{
  "model": "contrastive audio-text model",
  "hop_length": 160,
  "text_encoder_positions": "learned",
  "adamw_lr_other_params": 0.0019
}
Rows from block 3 of the text encoder of a small contrastive audio-text model, named by matrix and row number. Rows with one number belong to one neuron. Each number is 128 + 24 x the weight over its row's rms, rounded and kept within 0 to 255. All counts start at 0. Numbers have three digits each. After the name is the row's rms in percent of the matrix's.
After each neuron's rows are labels from the 100 texts, of 14976, where the neuron reaches its highest value: "fires on" is the input token at the peak. Only what is clearly more common there than usual is listed. The data: read English sentences (LibriTTS-R).
# fc1: MLP up (text_encoder.blocks.3.mlp.fc1.weight, 768x192), inputs 96-191
# fc2: MLP down (text_encoder.blocks.3.mlp.fc2.weight, 192x768, transposed), outputs 96-191

fc1.92 107:090173082157128091128146132127126138129116171135136118106135180144097141161137183094169123099158112121131115135117105083161179137130119152144140117162139131143120086117122169165184097119133121147081126125152163133138109136153114120167113139097123097145126096165099128148147106150095127097
fc2.92 108:140121139095155158122151122126102170110155126173103140131159149103159117082111140137130128098138106174147117124109159160110169127116109103112124128146092094107098128151147088138086120170145114103140127126160113088122107127149157138094114077130114163135121138143206145154150137172120078143
fires on: "say"; "some"

fc1.226 094:086126151090086144106125093134159128137147138109112130124119116153174130137137138158134109180131115126086164116126143112131115153093164108108163155153132117113096127121151102121166112137140141105147084130100127103163110087122138116095100130111143145183097118129107144131104141122140108156
fc2.226 121:134125091131104091100121142107138154153104141114128150099134155125143122115089127116107158124168104120161165147130113115090116111119135108114090120093151106148105175151126122120095101127140112118111133135136106068120136149123139094089076144110114144114141129139146134136094152125085093129
fires on: "i"; "on"; "out"; "might"

fc1.753 099:101132100138109134133071127141085130078146136134131095103139153126130130163205102134132159149152122087126057113118107137103145142083143111120157159145131159153114075046124109146155094092129146141115147120152145111136141125160147117116112150128101123181152133134135130152162111121123140126
fc2.753 098:149115148146140123111121148123138149154121119169108160129143129110118117167134172146135143127122095102132129162123120149121108138163139146108116107125123083131060127131116126130089142127104117144078157125137125136132122110114196134145104145121072104131089106153117136084125145138135117134
fires on: "said"

fc1.648 100:133109122105139138124145130143147121101102113188124106110162166142142169126120122130133152106130097099144095098130135162158099118186113107124100127101091095123120105118125129117158109125147078158132112111127149132155180140116104080097138146140120186110103129174141114148123158108125076137
fc2.648 109:119098148114123184095138087136099149132143168171085123114134105118104102145126115131191093117165098129114180111100110145139110162126112152144139111155151133113111119149139154121149122079136151055106155121126129105176114139144131138145086124121122112115144083144130134074129077137098130144
fires on: "say"; "said"; "so"; "set"

fc1.98 101:124117156119181120132121106143087121185167147149127106134137160167104129167173107130114175082125140126141178144154089093132172118137132087126105155149123122136119146132134129138130119146121146127139119098152136097132151126117131110128083160121103141141154138116109116109163191119111119172
fc2.98 107:140097099117098077116090143127124130132137118126117147113119136166159095108153188120121147159109090087154097102138075105183116138171123079150088156132115124147138109152145113139096097128110116184147100131095118125134137102121131140115108132111172162140128135127150092138178121120129112121
fires on: "said"

fc1.20 101:157163139120094137155142197155105080127142137146167123150132131123149129146186112105106115084116132114117105128101144172112136108131092128152069125188123070133135121110104143149150132141144130134106135156164148117091106144130106130145114120112142139153164118106136117153181101143111139181
fc2.20 121:157128122151118137147159134099138115150127165110089131143113184143130088129118139149160098114126131123093153117129116078104200160151198100115127175084140155163179129134149118131151144142091135149139141099149127140124122142135139091119140153133065120101158146100102142134111117108099141130
fires on: "he"; "you"

fc1.79 103:129094097129177135136136110137129107160082141118141129133140138068150146129125121133122130130129153145139127128122144118152093130174151142157180107157194106131148134119123126173113093104094153102122137141141110183126142119157139118130174143134151106115126117149140102155155127120120130127
fc2.79 080:130111127100092113116116124125153121123188131117064104170152137139121118190094142152100120136119129083051135137122165146127158131116127120145138144119139119121137128145160117123107174112194116123101154109133061114142102101140138122118152133124142145145112103166111158120140145127168144147
fires on: "<end>"

fc1.522 092:151092187163119108127155132128121151107162141109156073116109151133106111155107138167126114128138132117144156148143134142111098087106113115117128096148144142122114135153117120164137137115108150127155148138133121177150140127116156117130115118145145184137161145097137095142094133187172149148
fc2.522 117:140179115115108145101102118094110114124090133123106172105154113083103169127146136135131149112116110127165082127100167119112146133161104115163144143127108147074110126112107104125125097130099136130091157158114169157118107121130135153130137203131110126135125164125109150132102120115131110130
fires on: "know"; "young"

fc1.693 104:147109111100115087148103167172130169119155135162099097091095155156126151166172163118089085149125068121140127132134116153157123144143132124145080141140154136127096114142094173106150097125140137126132064109094061139110131150107166130123106148134138121151144165186155125116164113132147146117
fc2.693 101:103108154131138117113111167099109130145160115134113162133146144118207126160108164119122185134089110134161128110144121136166099148120102128116164220100132088131117092143110117128131126135120098131118132144140100075149138160135104104093146089134071113108139131082137120136129149097153107148
fires on: "said"

fc1.600 094:169119104161151107141133148062115167119158159087120148105097100138095102158099149140126145153127114097156149094148132119145136114076172129141148129113114169129167085081126092119129085115124161108161115103114133119154106119114145126136114131147144117122136132108134101150133108177126131126
fc2.600 130:137098107128097118087124126147121124130131137147145110155116109106103111111142123132126146107141158123106095100112085123100116129136120152166128123116157156054149149148126101117141164152130172137070135159122123135119143157146138133154137105099123153103138181117094162111105143086136113149
fires on: "is"; "hope"; "i"

fc1.659 093:092123108110119181170086118131112121124117141131142129133142102149154128129107115078087120110140149117132117170138101157135114118128147126132133108178134181149104109060156153144107119133155131155131111120103138158169106125098130128133119158155118106170116098127122162148176168078141140132
fc2.659 091:123158126148168103122077177113118103125117150126162146160129153116135146101171122151152161149131119148158109144117143122136134155128094165112130130107071098104124180108102114162121159113106119128111128101125099184083134103117145083155137117106149166132124145147130106126144138172136134127
fires on: "is"; "his"; "this"

fc1.654 101:144159140108123089109138078161157126112159121119058156135161093155139170164151170131131113119139133140121095120110114129137127147114144135098141125109112156167105098135104144093184139102079182100124148119113181125125125138142115102113186144135172135134127132155185104137144073131132135182
fc2.654 077:150138121149090160156108121150158170132120110120127152145164142132131087120154095153130107102145143103136153155120104129115152111140146165101142117131153101137145093142152114119136142120104079095115098135112111149147132125129154147155107132169130151132128132083110143129133134140126147131
fires on: "was"; "his"; "as"

fc1.337 103:137099107163105130204124124135067099101109112134123115127103127097121114178143141128086157108117146184136124153087110079110069140130150091146119149138137087080118110137104101114114127122100160126123128142122092167109098112129155135130127151127132126123123100075149143153175130083112106087
fc2.337 121:152086120150117164144110148096106161149127129146078130167137098143144104146140106166145136163152141117121099108125124162109116130127132147121160140093098136195110126085183151155112175118097157153139158148079124102131137137125115103101085156158115093129158164132132135156128115123126121124
fires on: "must"; "first"

fc1.229 106:122111109138112101134112145129147130092147133132191074100125112124137164124119138146119166137112157169120106129085140132104174155118124145173112136151137150142130099127105085169134163124109132105087146139108158141110136098156112111101154156101128152154109108142152111147123090142145145145
fc2.229 116:106128178157177168124098134106127132149110120133082157120168117114129095140120154120125144091141119131206097119141152135177112088167150129138126141171116117134129088106139127136161119106128142154175123173179134079111139070145108148111141129110123121136114143124136133123138147122099090125
fires on: "know"; "no"; "not"

fc1.468 100:139144117112181118104162106094161109128120109136121081112142123099171141124111172160121136142082134148139144104104129135145147117147125134167137080138132113114092132151175172078164179136158149146124125122093131118138194115119144143190085094112119110157118119120074141095132151114105122118
fc2.468 117:101135128118098149084106149095127129133143127127150107100105143099157134109128147145143115132132119125149109115150092125146139139128123123118137123125119149107133111118099118084112115135108129139126132123180072109119081136157121129121154173140131163107155142147135117054152175158109126157
fires on: "me"; "do"; "again"

fc1.364 104:125095129088111100146144116090099144150075144101179172104121129117102101136124135141120119135163115165151142119128147095093144137115154098162147124121105126092121142083145121126138103105095141190121123091109146133102138114109110134107153149114111141157112115087156156172139142138183126169
fc2.364 115:116144132139148143132147123127121094131128109097100064132147124164089076112155164094113139117127108088149171152140142166125098143151105113111118116139146113129142079144115070146130164149126095138159129146092140127110146155116082094123131110083088128133142144116125120124087102104140097130
fires on: "not"

fc1.178 108:135157142136164105138092103092118161085147125155123162131095107173107154097164114174117153121140148121138140152091076166134106115090154130115130138141176120139137140124106111177141166109093084107129107106148129090159102149148111138099138144134139138102149148113093140167162131125166115127
fc2.178 095:119106110128122140111139164118117133134112136131116181140168085117108172132159114101141079149130116138120150129125138149125159094130162070080127182159133111150122131146155137106114150183163127134120113124141149145146133115107130134098110139117145108133088126157098151077157132118117134129
fires on: "i"

fc1.428 098:114132121102157169155120148117142131169143157140147149092146157143118109119180123116142099109148160108119159148140128128128109091120130140154139163097149118130110136154138126144158171148150170131109168124115124108132090110103116096148087091134130126152170122088131135138123105101111081143
fc2.428 114:115121112124106110137136127117126135159181080109112116191133178099139120145111122150099125140103131138117161130127101153092132154144115151121138126120135102164097121120138127084106135110122125177123106164113120087106151142127115160112119126117075130095079114103158157134130151132136173163
fires on: "he"; "she"; "you"

fc1.628 089:133141102154142139137145138106122091119139102126159095125162184171146119114178117109105126128142128111133161145161143124118106123158160125111121116178150133155135090120149174105147110112141111125132101129145088146087146107120117147148078148161154156130129104181116150098128114144074132104
fc2.628 097:123138064104136120076110113111138130108134107121133142161112141128092123102122154140141110087092127142131129140132134122137108143104096134145118129126087150120098067141132095132124156113169118137134171156132122106082150171127149100106147100107090145147141131094132106141110101089132125132
fires on: "she"; "he"; "you"; "even"

fc1.46 109:115137118129122111159116108114121147081140127141154145117123079120095152096126116129111079146096163117167066143113080123141116113089130136145146175146133107167161149096091133137103138092125119124112150135110114071147128155133137174123150168131121117154115094134154128124114151151112120139
fc2.46 081:153065162090103124120154087099092134156170137116144101146165105135107103159115135112113150149138148108097121115125141107109118170133124108090108120150202142100120126149190102143129142102189133085135089143112145123147090128111142102140161147165113100127135110117119123127147135130110115135
fires on: "she"; "he"

fc1.119 095:148086095134138146137106107114113130121110166158117132105166118122126111138137114100131156098162170110142142175095165098100104077138129119139093139160090117120119122127094140117128129143136110117182117145129120156098099125119100125093103118126127147107139126147120112122126125156096097145
fc2.119 088:139152115114069203182111126135132132138151117106124105130143124108111129111117119096093151134153134104121164124125135147152068111121126152117140120109120129128164140130125122160169102147134153085085122120132107108107123163105129133117135098120136120127119166091127138089182118146169137113
fires on: "know"; "man"; "well"; "not"

fc1.539 106:171161121163137125103161124160140143146134122109113136119134118164156139124078086066135172122123091128153128110164139161141086133140147141122155068133146119105078132098139112123144160108123118132132128131105124139133122103097116169101127109124120109137103110153170113115169108095142135128
fc2.539 083:097130125144099118157113170107142111113105153119144148137114128109153136098131125105145143096157115111170101144170136136089113124095148169129117148143130141134144153183111154141131119187099095152108109140126113148128125168098135141112148125094138124136110117114063166141130110161138162147
fires on: "when"

fc1.650 103:116136109128122185101090121163148161121134134105112089115121144133124115149094140114118119133105125167165127110089141142080169160173116125114101125093130127139099096119091143151106158124123086161081101105159120140150108149125117127141159185130122162167124119131129159163139134144146116160
fc2.650 100:113138127123183137157134098145132114101162141177084129146097128106110139147179113114125168135098144123121100172153127079150129106142102094144126122153117109128138120137103142083127120119159166144100153139104125137099126140079142168104109159107129134117096143195088097100131092082119128113
fires on: "his"; "was"; "mrs"

fc1.501 091:147122137112123120115091135099131123075161136131098131110128095111131148160136106106112132133136134138140170084097141161091142142105099120098171129157166081110067124145087142090095147094100182081148119139141134188096131106144152138127123149132095137165168096102142117145116147171124135145
fc2.501 113:162097134122172174126116134124127106136104152121115125132154121093179160119086126135156152104107151067149115128122070108131096149089077115155115105137107115105148096071145110159151147137155107117115128096156159153112131159139142152138156125124144122109114153130134138141125158138146130098
fires on: "know"; "might"

fc1.120 098:126136129119166125159138145089136086126124119118130170107123120159138100153110173175113096117108119115129127137107125140126133153138107119101136134131126141120127138136135152114145131090138153114161184122145136091133098080107098118082139127117128107126154098139117101177136147112146128087
fc2.120 093:137156095123170170085129101128107213129144120149117110139125145107157084119172129137115129151107166129115127091136098108123116157106122144112125120085108123169079109086096128137122124108149084134159118077075135168112164143146148134133121130146095133139104099140170125119157112162159148101
fires on: "must"; "last"; "first"

fc1.218 104:127092133125157117137147146136156136090129099097201115134146134107122124129116146109166144123140095130150129114181140115132109150120125104109144081088140082127158109127126115119108142139125109183123099134120177127130100135127146147078100146147145126137144126109086134139181179114096132108
fc2.218 096:152168156113123135102075107158091133113135124166119183145112155151137172145158141119162109171090109150092110127089136173127164099114146157162128113168150175113147132100124105151135133122140138065139148118121115151121120110101152124168135120142202115122162114137149150130121138155122118114
fires on: "when"; "but"; "would"

fc1.641 105:086178128136167100103137151119115147117146160120153136129082123126141111118132120138099163169154118152153117145135148139148074089133108111103101135138096131103139135147127174143172113117134180112153120107106157089144117089202148135172074123153138145149126090153147149126125133119101109126
fc2.641 102:126068158139150158154116148142100120125144153169094114144152105116144107098146163125090150092116137111144132114117163142122128114093142114137129137156181131114121152113092141129129130123140121136109129120139105132144118140155108128108092098096148154103137152133103169133159100092101111086
fires on: "i"

fc1.176 097:129121071127128140177102131174142125118135123162148140110125070144109099177114118127074125133131145111148143138128107135108109154122161127108124149137101151131117154137125148212188115136144121167138150086086137139145099132113158133117102151118100104124125120165109116136114134114121096126
fc2.176 070:130089132120102154163172125147144118125113112144095144127112106125147138155163178176076141172162153108146130128104111096145111130126149160122118177113114159152126082151113127126097138146087073120139129129058142104129117125121117141156156145156126107149159126121070130190156118107139141116
fires on: "she"

fc1.297 097:125120125134132167155092096110100105139191155123126071123204183107146158136160123155096188132102103151092116158112098130148159142173169140124125120143130100131139119109109141166122094136104121093114099161130128165111123143158147134091109118141096125091146126178148110177091110132147102113
fc2.297 117:143147098169137129109123137123127108139110149101108191133128085172096146136161112122173140112118154124178119109114141128137147155093110141097146119114123121117136148133117104087144145123145134114120110165140100120151099140124120105154156105115142124166142138110123058126081130140113169111
fires on: "i"

fc1.464 092:127139116115155148105200140142110128123177125122102120103136164153120132162104102083127120102096123092165123139124155138110102064123168084168111101137105105118150139095120153116139118160130121166058149143152128129116145123135170086110133129113086138140150136117110099139121117116124148085
fc2.464 080:162107118084084127142067181151158187132128112145124127199136142140126140092115092124096050114136127177140132135123093115158138155093112122129107136133080134155142135161175105121118152152110159124137132154102107123118153130131108163115117134135147130106093113126110121125160108108122181163
fires on: "said"

fc1.662 103:151127110150127109072156125096162132136131155118108140114158115137094133128110175114143171138101133153118101154093136079134171100109145122159098114123110117150128114088131103127132167135148152155152140112140110116108101109131116130130147165150107164101167131127125132148103153142144091148
fc2.662 076:096175132134146092147139084151123149130124146107133128167122122211139106161145159127136120142140139156115137146130138113164111119144132177131158126120125159121148186115144145132128135126168134132145100127129122156123101156113107117142128098121120159130126133146113130115149150147123168160
fires on: "mr"; "is"

fc1.553 107:113162128159150140100113152144145108115130152135134141120117095128129140103144169083084112123112102165148124133143124142108129125154119117117110117090082120141126168132161135114098126106098173071124102158102146104179162124159141121111141102149133159122104129140174133144126126099134136093
fc2.553 092:178130144136160132112128113120084131109130181144130129133115124138132145136112086106149126117134132091109120091114156132114130103070128108156100114123142108095132161077092132101151101106124111113153144089118099100127136151147127144108130112112133123091144124176127127160141117146145110116
fires on: "i"

fc1.720 096:107127130122133132126134116138152128119159123144108090105145111119111113119143100135147130100132152101128138203163082113093096130102133178131125158148098175109131170150116083123155101128143130138142150105083124164092152137165160065143125153119145137112157167129149072106114148173096113180
fc2.720 110:102156141076105183137126173140115116100136130144137118117124129116119090140110149172106147129190112079151127105153098118109098150126170145134097136144143151147107117150132142105124122113101141110156121134079113096141110133105165086091090184086136127150135162134116164086136146133117128105
fires on: "know"; "night"; "way"; "man"

fc1.212 103:125156097148099128122128181145153126179135145120095114141182157144165170120098137155106124150124109105051166143166153199159144134114116090139095141097140102117129123120127113098153149122097129123104134116140137144122149115127141133104137127188126154116122143132120138142142100137129128135
fc2.212 094:157151119112134110171158076083138157080122133124136160106099121135108122171092120164163136133123116139115145157087087130131115130183112109088122151139119125132127142163147133137119119106119114145095130134121139138102130135153100125134138110122149123148101168104096134125129095148140114095
fires on: "is"; "his"; "used"

fc1.147 108:129123136113097131099111145136135121107163075099065127135137144121126099104145156124074122095103149118187181136112151127128113150134110120139139131145126118121120114129115076136111151161111101100135113098132174117162134133142135135114144118123103130124153131134199123159120137092181133157
fc2.147 123:149186130149111146110103109122090142096131171120125167091169108141115145163137136127155118127117146087097086113164123131170142109116122169137126105132112129149131081139097189133098138116160160138140086126158111115129146182100146119108116165156135124124118159145116147138150078083116152134
fires on: "she"

fc1.156 093:161155119128139134140136129150109122105115142087109122123113107120147156068162128098126123117110098149131128155104103171113105127168116107110123102136138135113083180174143158136133155099086146111100082179133135059076126114107104128104179114174124132143123135126121188159133143133120116135
fc2.156 093:153124114110153084154164146113076111156145131139168167143135120148094114166103144121132149130120089125079115095143123111151128117132148123110165141102135147154161155143121142138110102143117144107113107134109090156159108102104173133135094154089150136146140105106107143175085093120163131152
fires on: "must"; "asked"; "house"

fc1.534 109:144115106127103149132121119085128130093160132177113137109152110112159144102144167122137128086138108108129118181132175151094104153177123129111155131191163186105119118114152119095161081118123130117131134132101068116159128120112174152141134146107132146166116113112137131141144138120168131099
fc2.534 100:145102185125126110144094143124156107137141116101146128145101156139100123117160105133117133120108138114144126090105113127136121151130134142135135146106144102153127206130149114142109171133120122102169141134137112167157113172127099107136154137130142116145135134088125091100142139111176125148
fires on: "me"; "do"

fc1.210 104:135083090131149124141102167177153141111123163191069128119176109151127168143089150113131115102112167141122126169154161076140141119128121118089142127121127132121172132069124145129150137123115139122165172177125147110142134116097103136089123156100109100114157151122112119129149135106160107150
fc2.210 097:097157152137085144139114135135124089144109112114147139110100201111120088145123101144111136136111072113125117070090149106122159131128135149138118089121072133093112134118174100131084118158120100097129108104142184130141119139129098147162109092168113137142056112143161109131121096101154126105
fires on: "are"; "what"; "why"

fc1.588 103:135149142148151156117126115168134154087101161087122109133104158104157143120154129095161171108131114145148155136115170154094111127118172120138108127128110163083125181147084103104134114130113115107123133150117165106140117140099117166088154110114125150107135156093113123155164097132158135128
fc2.588 119:120089127140155148170148106093110135136124118183101160131132130125103163152114092133164179116131130103103126139162140111130110121121082146138147078122146128112124131149155146163127127141133099116079114159146118165099113147102173132163166163111142144121087178161123130113063140160103155079
fires on: "when"

fc1.135 104:077108115152177163135122088149107150129150179137107125145162163103166125154149158147111123145149189102133135158161155147108093064088122106147131143156084112140141127153160080118123151134109143126113137150118102132128122115111130149116124137102130149124109169105155139109128126164161123143
fc2.135 097:147136082128143147106104105108154120147131140149101141098135182091102123083089130071131115160150105148134129097108121151128088120160131100151105112112124133139136108115085151168173170100146119163112129092147128141145115134080123141112177095139139099082116131117109069136142105155105134148
fires on: "mr"; "story"

fc1.54 099:129167089130171169176141157150140139130090141135123108107084135074124125114093110148141138121125126134174160120107140172129122125115091089104137158159124158147152064082177101148149114131107118110073110158082133169090150143117087138121135159122167135149110093115153138117117163086173121144
fc2.54 093:108111152113103143139132139162131119119120134077122072135157128130106101123133102151119151119141156138116150149112137156135155108150100134154139124130137158105108110113120125123154105128133121146135122149140129086132122124175139125139080128093124145132113112109111087136121125117103154127
fires on: "not"

fc1.88 104:074123132130139170172105136131093163118123130167149123176178105137156114145117123148092140074086165143145147093164107112121119139115117139105146122137113136125124179101130170133126168112153099159161101119117101178139146134086136118096123131108120131104130098096130102099140126124100113136
fc2.88 100:142109149100140146105111132117135122165120100135053125107121091131101131143153129147159098087136058131113134132145161138112158183110123127122119138137107144143148107135064158112129122174158144118128162107127118120118129145145113126154132168158130143130141122134092143102116112156173121130
fires on: "she"; "should"

fc1.632 096:137119118111170107123142123120112123087152158114125126163105124155135157161101146124092175147132136126128122128097111125134084079112169142108154112143165129113153148164129128142101159118132092147181100088139148099158141095108134116118095123125116122131115150132109128140166132143113138124
fc2.632 124:156117139085148155119116133124110152128135127152141148133163100118106116149155122118154101112122139152151115147141130117126120115077125116149135168141111112093103128172137128132113140135155147117124109123137158114164111150115135146124122141120119105121123152148130142104132121073117117097
fires on: "i"

fc1.58 094:121123172082137119124128098114151112159113120100121146164172102159186142138100127129119132125137093135141154141136124143139129139105162105150126103125128156108120146095128146085156106122126098135133133166098167178131119135134155125133129081185138137119164100099080126122136105134119131148
fc2.58 087:127088109145046111130120146131150126082136125100122144108153141087111136155102144167121135148121168108150094158121112135087131132169103136108144138113137110114102133154151183138159095117158084095132165150155158126145121105180094137157142103154151124125145145155155145092109126141117128136
fires on: "was"; "is"; "his"

fc1.530 096:112159123120109149101157163127102116187122107162126132121124142149109087135097145113113098116098090132110095138129100126110137125172116140125142136134158114112134083144125101105121076125124114121148124124092139123138145191132110141120127124107150100109121091113165089125097133114131114108
fc2.530 102:133087110153147130141140162108142142141099135090118110149132146131111108098158115172098141138128175107144162104125088127127142124147140121133126100090097098173134124133115140164145138164118145128115170093128117096129111065143101121052187134145134148113134117134084135129131137104109160096
fires on: "he"

fc1.408 114:161139120161102152142134164122119123111120149108088057109159113166072117135149188111185087121145107142108096154099078127115160164126130087126142132105167117125116109080102163174135090128127141105131123153129162139122137125130130161108124095172106124123093134137132129091107127105079105114
fc2.408 098:131081173143129129101144150139123161106117125142111135106154144111173132141149119145084127113124108112129173126122127165154129108091124164110166088170127118142096152145172119107154114145112109092100079131155105144168117118124140102149079112134110101171133143131145111139114194131149121152
fires on: "said"; "himself"

fc1.426 105:101146122090176168129111123161155143132134136152162145112122153115112125140160115099137103140135142131098139101103137157137142111145150156105125126130151122111119191131118126168146122093084093149137152108103150108100115118149147135133157108098121130140186100139121146152115173073142143120
fc2.426 096:074185096101115098145117112125107111103144125143135103121132151146104146145105082125122134151127104095122147127115177157145127131147119125140147143115139109126105163167128185087124113132139177111122153098125129162079097142130126128123159149112099141098121140146112157127122141094169142109
fires on: "was"; "is"; "mrs"

fc1.167 106:124145162138155165127143177167116168123103090102141118122163133112099123138152153160148117114108132166095125116129160150142164115140097099135158106175089175156138101070107127106147160114176103158124146132112165087115154141153128119077130100139126122177115120123106092156157107139148110122
fc2.167 086:155187130153151127127124127109174119117143111150104131141138105124146108151153112108112134134145124098167100188103125106090110129136104154140143144123096180142111128179113123153142118137100160128100165138099115130124142119109081154082120156123131145138190111164164159094110124155129166128
fires on: "<end>"; "will"; "know"; "no"

fc1.431 105:116099119146169131123120130161120130147119120146147145128113083160160145130155181075126174081115141089136144114105117127110131165097101133129116110153121156131155119080140127132131107152164201125137096097103142139138110069156116106118081116147102138132145121137134142125110060122149137150
fc2.431 104:118133125144158177149096142137127143145146166143147140151096122119098114107112116126130145164130128155151112165118153155139081102130143108088118123120104146100135178120136147148106112117157131133129179153106134141117126148132140089119095096143133126109153161117136162141174147139144081077
fires on: "i"

fc1.276 105:137116129124130155171140112151117152099128122200122109092139137106135172171135107156123122108122132128112124136144153129134128127130100142126100159120088097151116100131065124141133106115079156110138131150159118153144098090147144106103155151126134117134099114169138137135106120091160097134
fc2.276 098:113102119130137135111133144125162081160125131078104076119155110165147101091127151091146128143139163135157097121148110145121124090069165149123108156147154160138108187144164123158092081124143129135112149109078132119153129094110146111103102127131164130179171109135087117134111106185076163118
fires on: "was"; "<end>"; "see"

fc1.585 095:114168092080132139156167155103146124106110108173144129143150125115124123078131077181072156153107125132172169142099100141143115119120119127089136132137134119130095167112126158134120114121124116112131156126144138111129141123129202140160111109129109141107116123101148033153112090150127111109
fc2.585 080:129099099110084129161083146117129140149109099105101124125085117116123142113136184139143133165153127138126140130107111135107138143106146156123138105090152108126150132127164123113140090091126106141136122101095106127133147116148146131090140153155114147094126136099123145147125121115134161213
fires on: "he"; "she"

fc1.617 096:148137078079153105147135169161114183156127145131132113112114147082116111084154149187081105122126113124131128132135157150126179153135101137157137142125110106122091124088110080135105146101164109129104133151158145115144144117111118152157128190119109098148106112110117140149169134102142131163
fc2.617 077:130132154118103118136110164125142076123098126128136121143145162134164107140110139152083097142120122139161115118128104152181111100182091133140171103150114160099129085110131134127102088102116121152117116132110124136127140099094150125163108149118142126110165144126140129119111105129183124107
fires on: "not"; "what"; "well"

fc1.121 107:121125141130132093145146130124157116100108134135107130147097152143176143150123151129106126108100118162155140092179105115116174125108125133135129179115103128140139134109114131146145099130099098143096134114081131145098110149141116122127155172158131103133086105125117061159118140116164137101
fc2.121 106:147095162121141130181118116118153144136145107095097127096079123158111128158089162110120080130136076170154104139086121067154108125129141071107130164111115140152144115140128112070124124137090136122115162131112132144107121121140116114128151141138107145100160153132127075122152136123119116126
fires on: "said"; "she"

fc1.109 098:128135098135170129141135090162124137133152163116123152144100125138141138165110099102167142117155118099162108154158108174162113134113131102120123154136120119086128109120136119092107156139126100117110137153118131152157113148157129119113123133091093140152148103122133077134097120093129109115
fc2.109 098:133095117109124091109127138082114148126145153127133128123123105113110123134170114134094094154135132167143103113109141155109098115071171124080113172179121128142100096115142144113148124136133136161168094138113100126090112134162139087103132134126093107110112109149113146115126163195125143141
fires on: "he"; "she"

fc1.63 100:159120117099193099139130130139141147173165145128135131129122146102144159143094159077120153143096140119103105159125113119136105130114134160123099157164117124140132151146164128189118144118120118140117163119132128150110138126119108132103151122087133127157117113110124144112142161143099111148
fc2.63 088:139100126164113129119140121136149156123103133110091169141148158142136126140110171096131091175106130109143112132114124149089120127177141084107148144113141141127112135100099094101149188129135119112109109124122103146119076130156121156108157113119174109116129120095078142113097122149111132109
fires on: "mr"; "his"; "as"

fc1.81 102:159134098134118143160125098145158177122097132145149160090121131116088128147141154139126130125152142114142156143134124129107121119158116118175138136154142087064111120109139099151166125085106135119173144151152139181125111134091100114090132119127132143146124114152134099165131157142130126131
fc2.81 143:128120111111108124119113128109122138189110162115152083103114134097077147153141093119136087073149165106134158126140129135137111116130125133100147112119131151126086046136118156143166111108104152110132115148147108125084128136175144149149149143103113110089127150083114148126158064079153187168
fires on: "not"; "know"; "well"

fc1.635 103:120143144120106095098144155126133135128159141100111081118087145162166107132140087129056108131136133140111089108101124109099166127097114117091180130142100130148147125135128164154088139086114140093143118127168098134124141094163102096126095184153106142158127124137136087099176119165143130135
fc2.635 096:078074168121147126169107155116150120081102135134152115129121101107123139148093122125079155158133073142107130106108093126124135087108150151177135077140144105148098160109129103117091127133135128094140114116133129100108123163156131169129113144137117172109152121140109119115137146126154138124
fires on: "therefore"