A small contrastive audio-text model, trained from scratch.
Model: 7.02M parameters, log mel input, encoder arch crnn, encoder norm batchnorm, encoder activation relu, encoder depths [1, 2, 2], encoder widths [128, 128, 128], encoder rnn lstm, text encoder width 192, text encoder layers 6, text encoder norm rmsnorm, text encoder activation gelu.
Training: normuon at rate 0.0076, 1300 steps, batches of 128.
Rows from block 4 of the audio encoder of a small contrastive audio-text model, named by matrix and row number. Each number is 128 + 32 x the weight over its row's rms, rounded and kept within 0 to 255. All counts start at 0. Numbers have three digits each. After the name is the row's rms in percent of the matrix's.
Before each channel's rows are labels from the 100 clips, of 14976, where the channel reaches its highest value: "top examples" is what is common among them; "loudest" is the band of the loudest frequency at the time of the peak. Only what is clearly more common there than usual is listed. The data: read English sentences (LibriTTS-R). In brackets: how many of the 100.
# conv: width-5 conv (encoder.blocks.4.conv.weight, 128x128x5, each kernel summed), inputs 0-127

top examples: the word "she" (76); the word "said" (28)
loudest: 250 to 500 Hz (34)
conv.41 102:183104188168152137172117167099147087110161109098147151109127150142094183188103145124149162115163123170120088132146128132157123215155140126177091140122170175123121179177095187215094193124100100142173122114153126127141110161134159130152136162110151165138145139117176144136141172163139106036133188142124105161134112143151194133104144089103163090190150149126162178117117163148135111161133

top examples: the word "she" (89); the word "said" (28); the word "her" (26)
loudest: 250 to 500 Hz (37)
conv.112 104:141152107105130101173170112119141136112200125133124123088087074121083057107115129123149111126128195206119146149186075132178149137157137167159104106134139107121170122147087116162165161168180128091074177156141178060069128088186097084130134145118145183134150166138167109096103176106099163156135164072119124082163196139110097134120146164163133126123125101154117104126091165116120153091089

top examples: the word "she" (88); the word "her" (28)
loudest: 2000 to 4000 Hz (66)
conv.122 088:091115159142121144141108138136136130133184087157047107139140134159099123096101101108108160133067093153099126117059155063137148194122116110094087187091131161062075113068089133118106111137141140148154114132105129151126108139185119103108131147130105162074125136115110106158091131128149074134094135124106098157138097101046188137131020135079115092186112105167071093137120178138141121124162

top examples: the word "she" (46); the word "was" (40)
loudest: 250 to 500 Hz (49)
conv.37 108:106215105135095139135121108085124158080164103145118133146108129131154089158168146143140110153057143175113136099107130142124102170204110120192191131111107104116106142140167123115121145128158185166083187104138122125167114072123134128127131089153090150117138095157173159167221136084155125147103172121189135133147141178079210154143128110159099127070181153126128086123108121120195152099138

top examples: the word "she" (87); the word "was" (44)
loudest: 250 to 500 Hz (52)
conv.3 112:142139097087148106177140108127144132122120137091149173131140089200108080104105118172192116143187166186177114161199101151107048115161129103121087124103132170096139126122171152124055168124114107198110142119100188139145126169162112092124136107146110108107171093120180142107157094105106126111168172154161125117107156144117136115144144169152111146150146199079162114166096123152210130128063

top examples: the word "she" (77)
loudest: 250 to 500 Hz (36)
conv.5 115:201125109217141147133067119122050193182150085099109133116182107161139191202125093130144144125220154121114084112119084116100141183153139107154141168149123142134146131136088145208077133172105146135125097127108105111121107134124149127150149178120121158176078112155151094146174178131108092068118175137103096153094140117154113105096095128147104127079147135135126126098120124120140124169176

top examples: the word "was" (36)
loudest: 500 to 1000 Hz (33)
conv.81 092:168160132171120150115110103155207153185055153118099122097181076111172150136080157132125167068113124105180127138085145154098162105132120112105108144159133142140174150174145128096117129143107096187155113145123127146116178200108137144155125071115173190124131150126126090122103101196146149077155130150138133211124122081140115111161156144135120179147063177051122176135110128111160111157156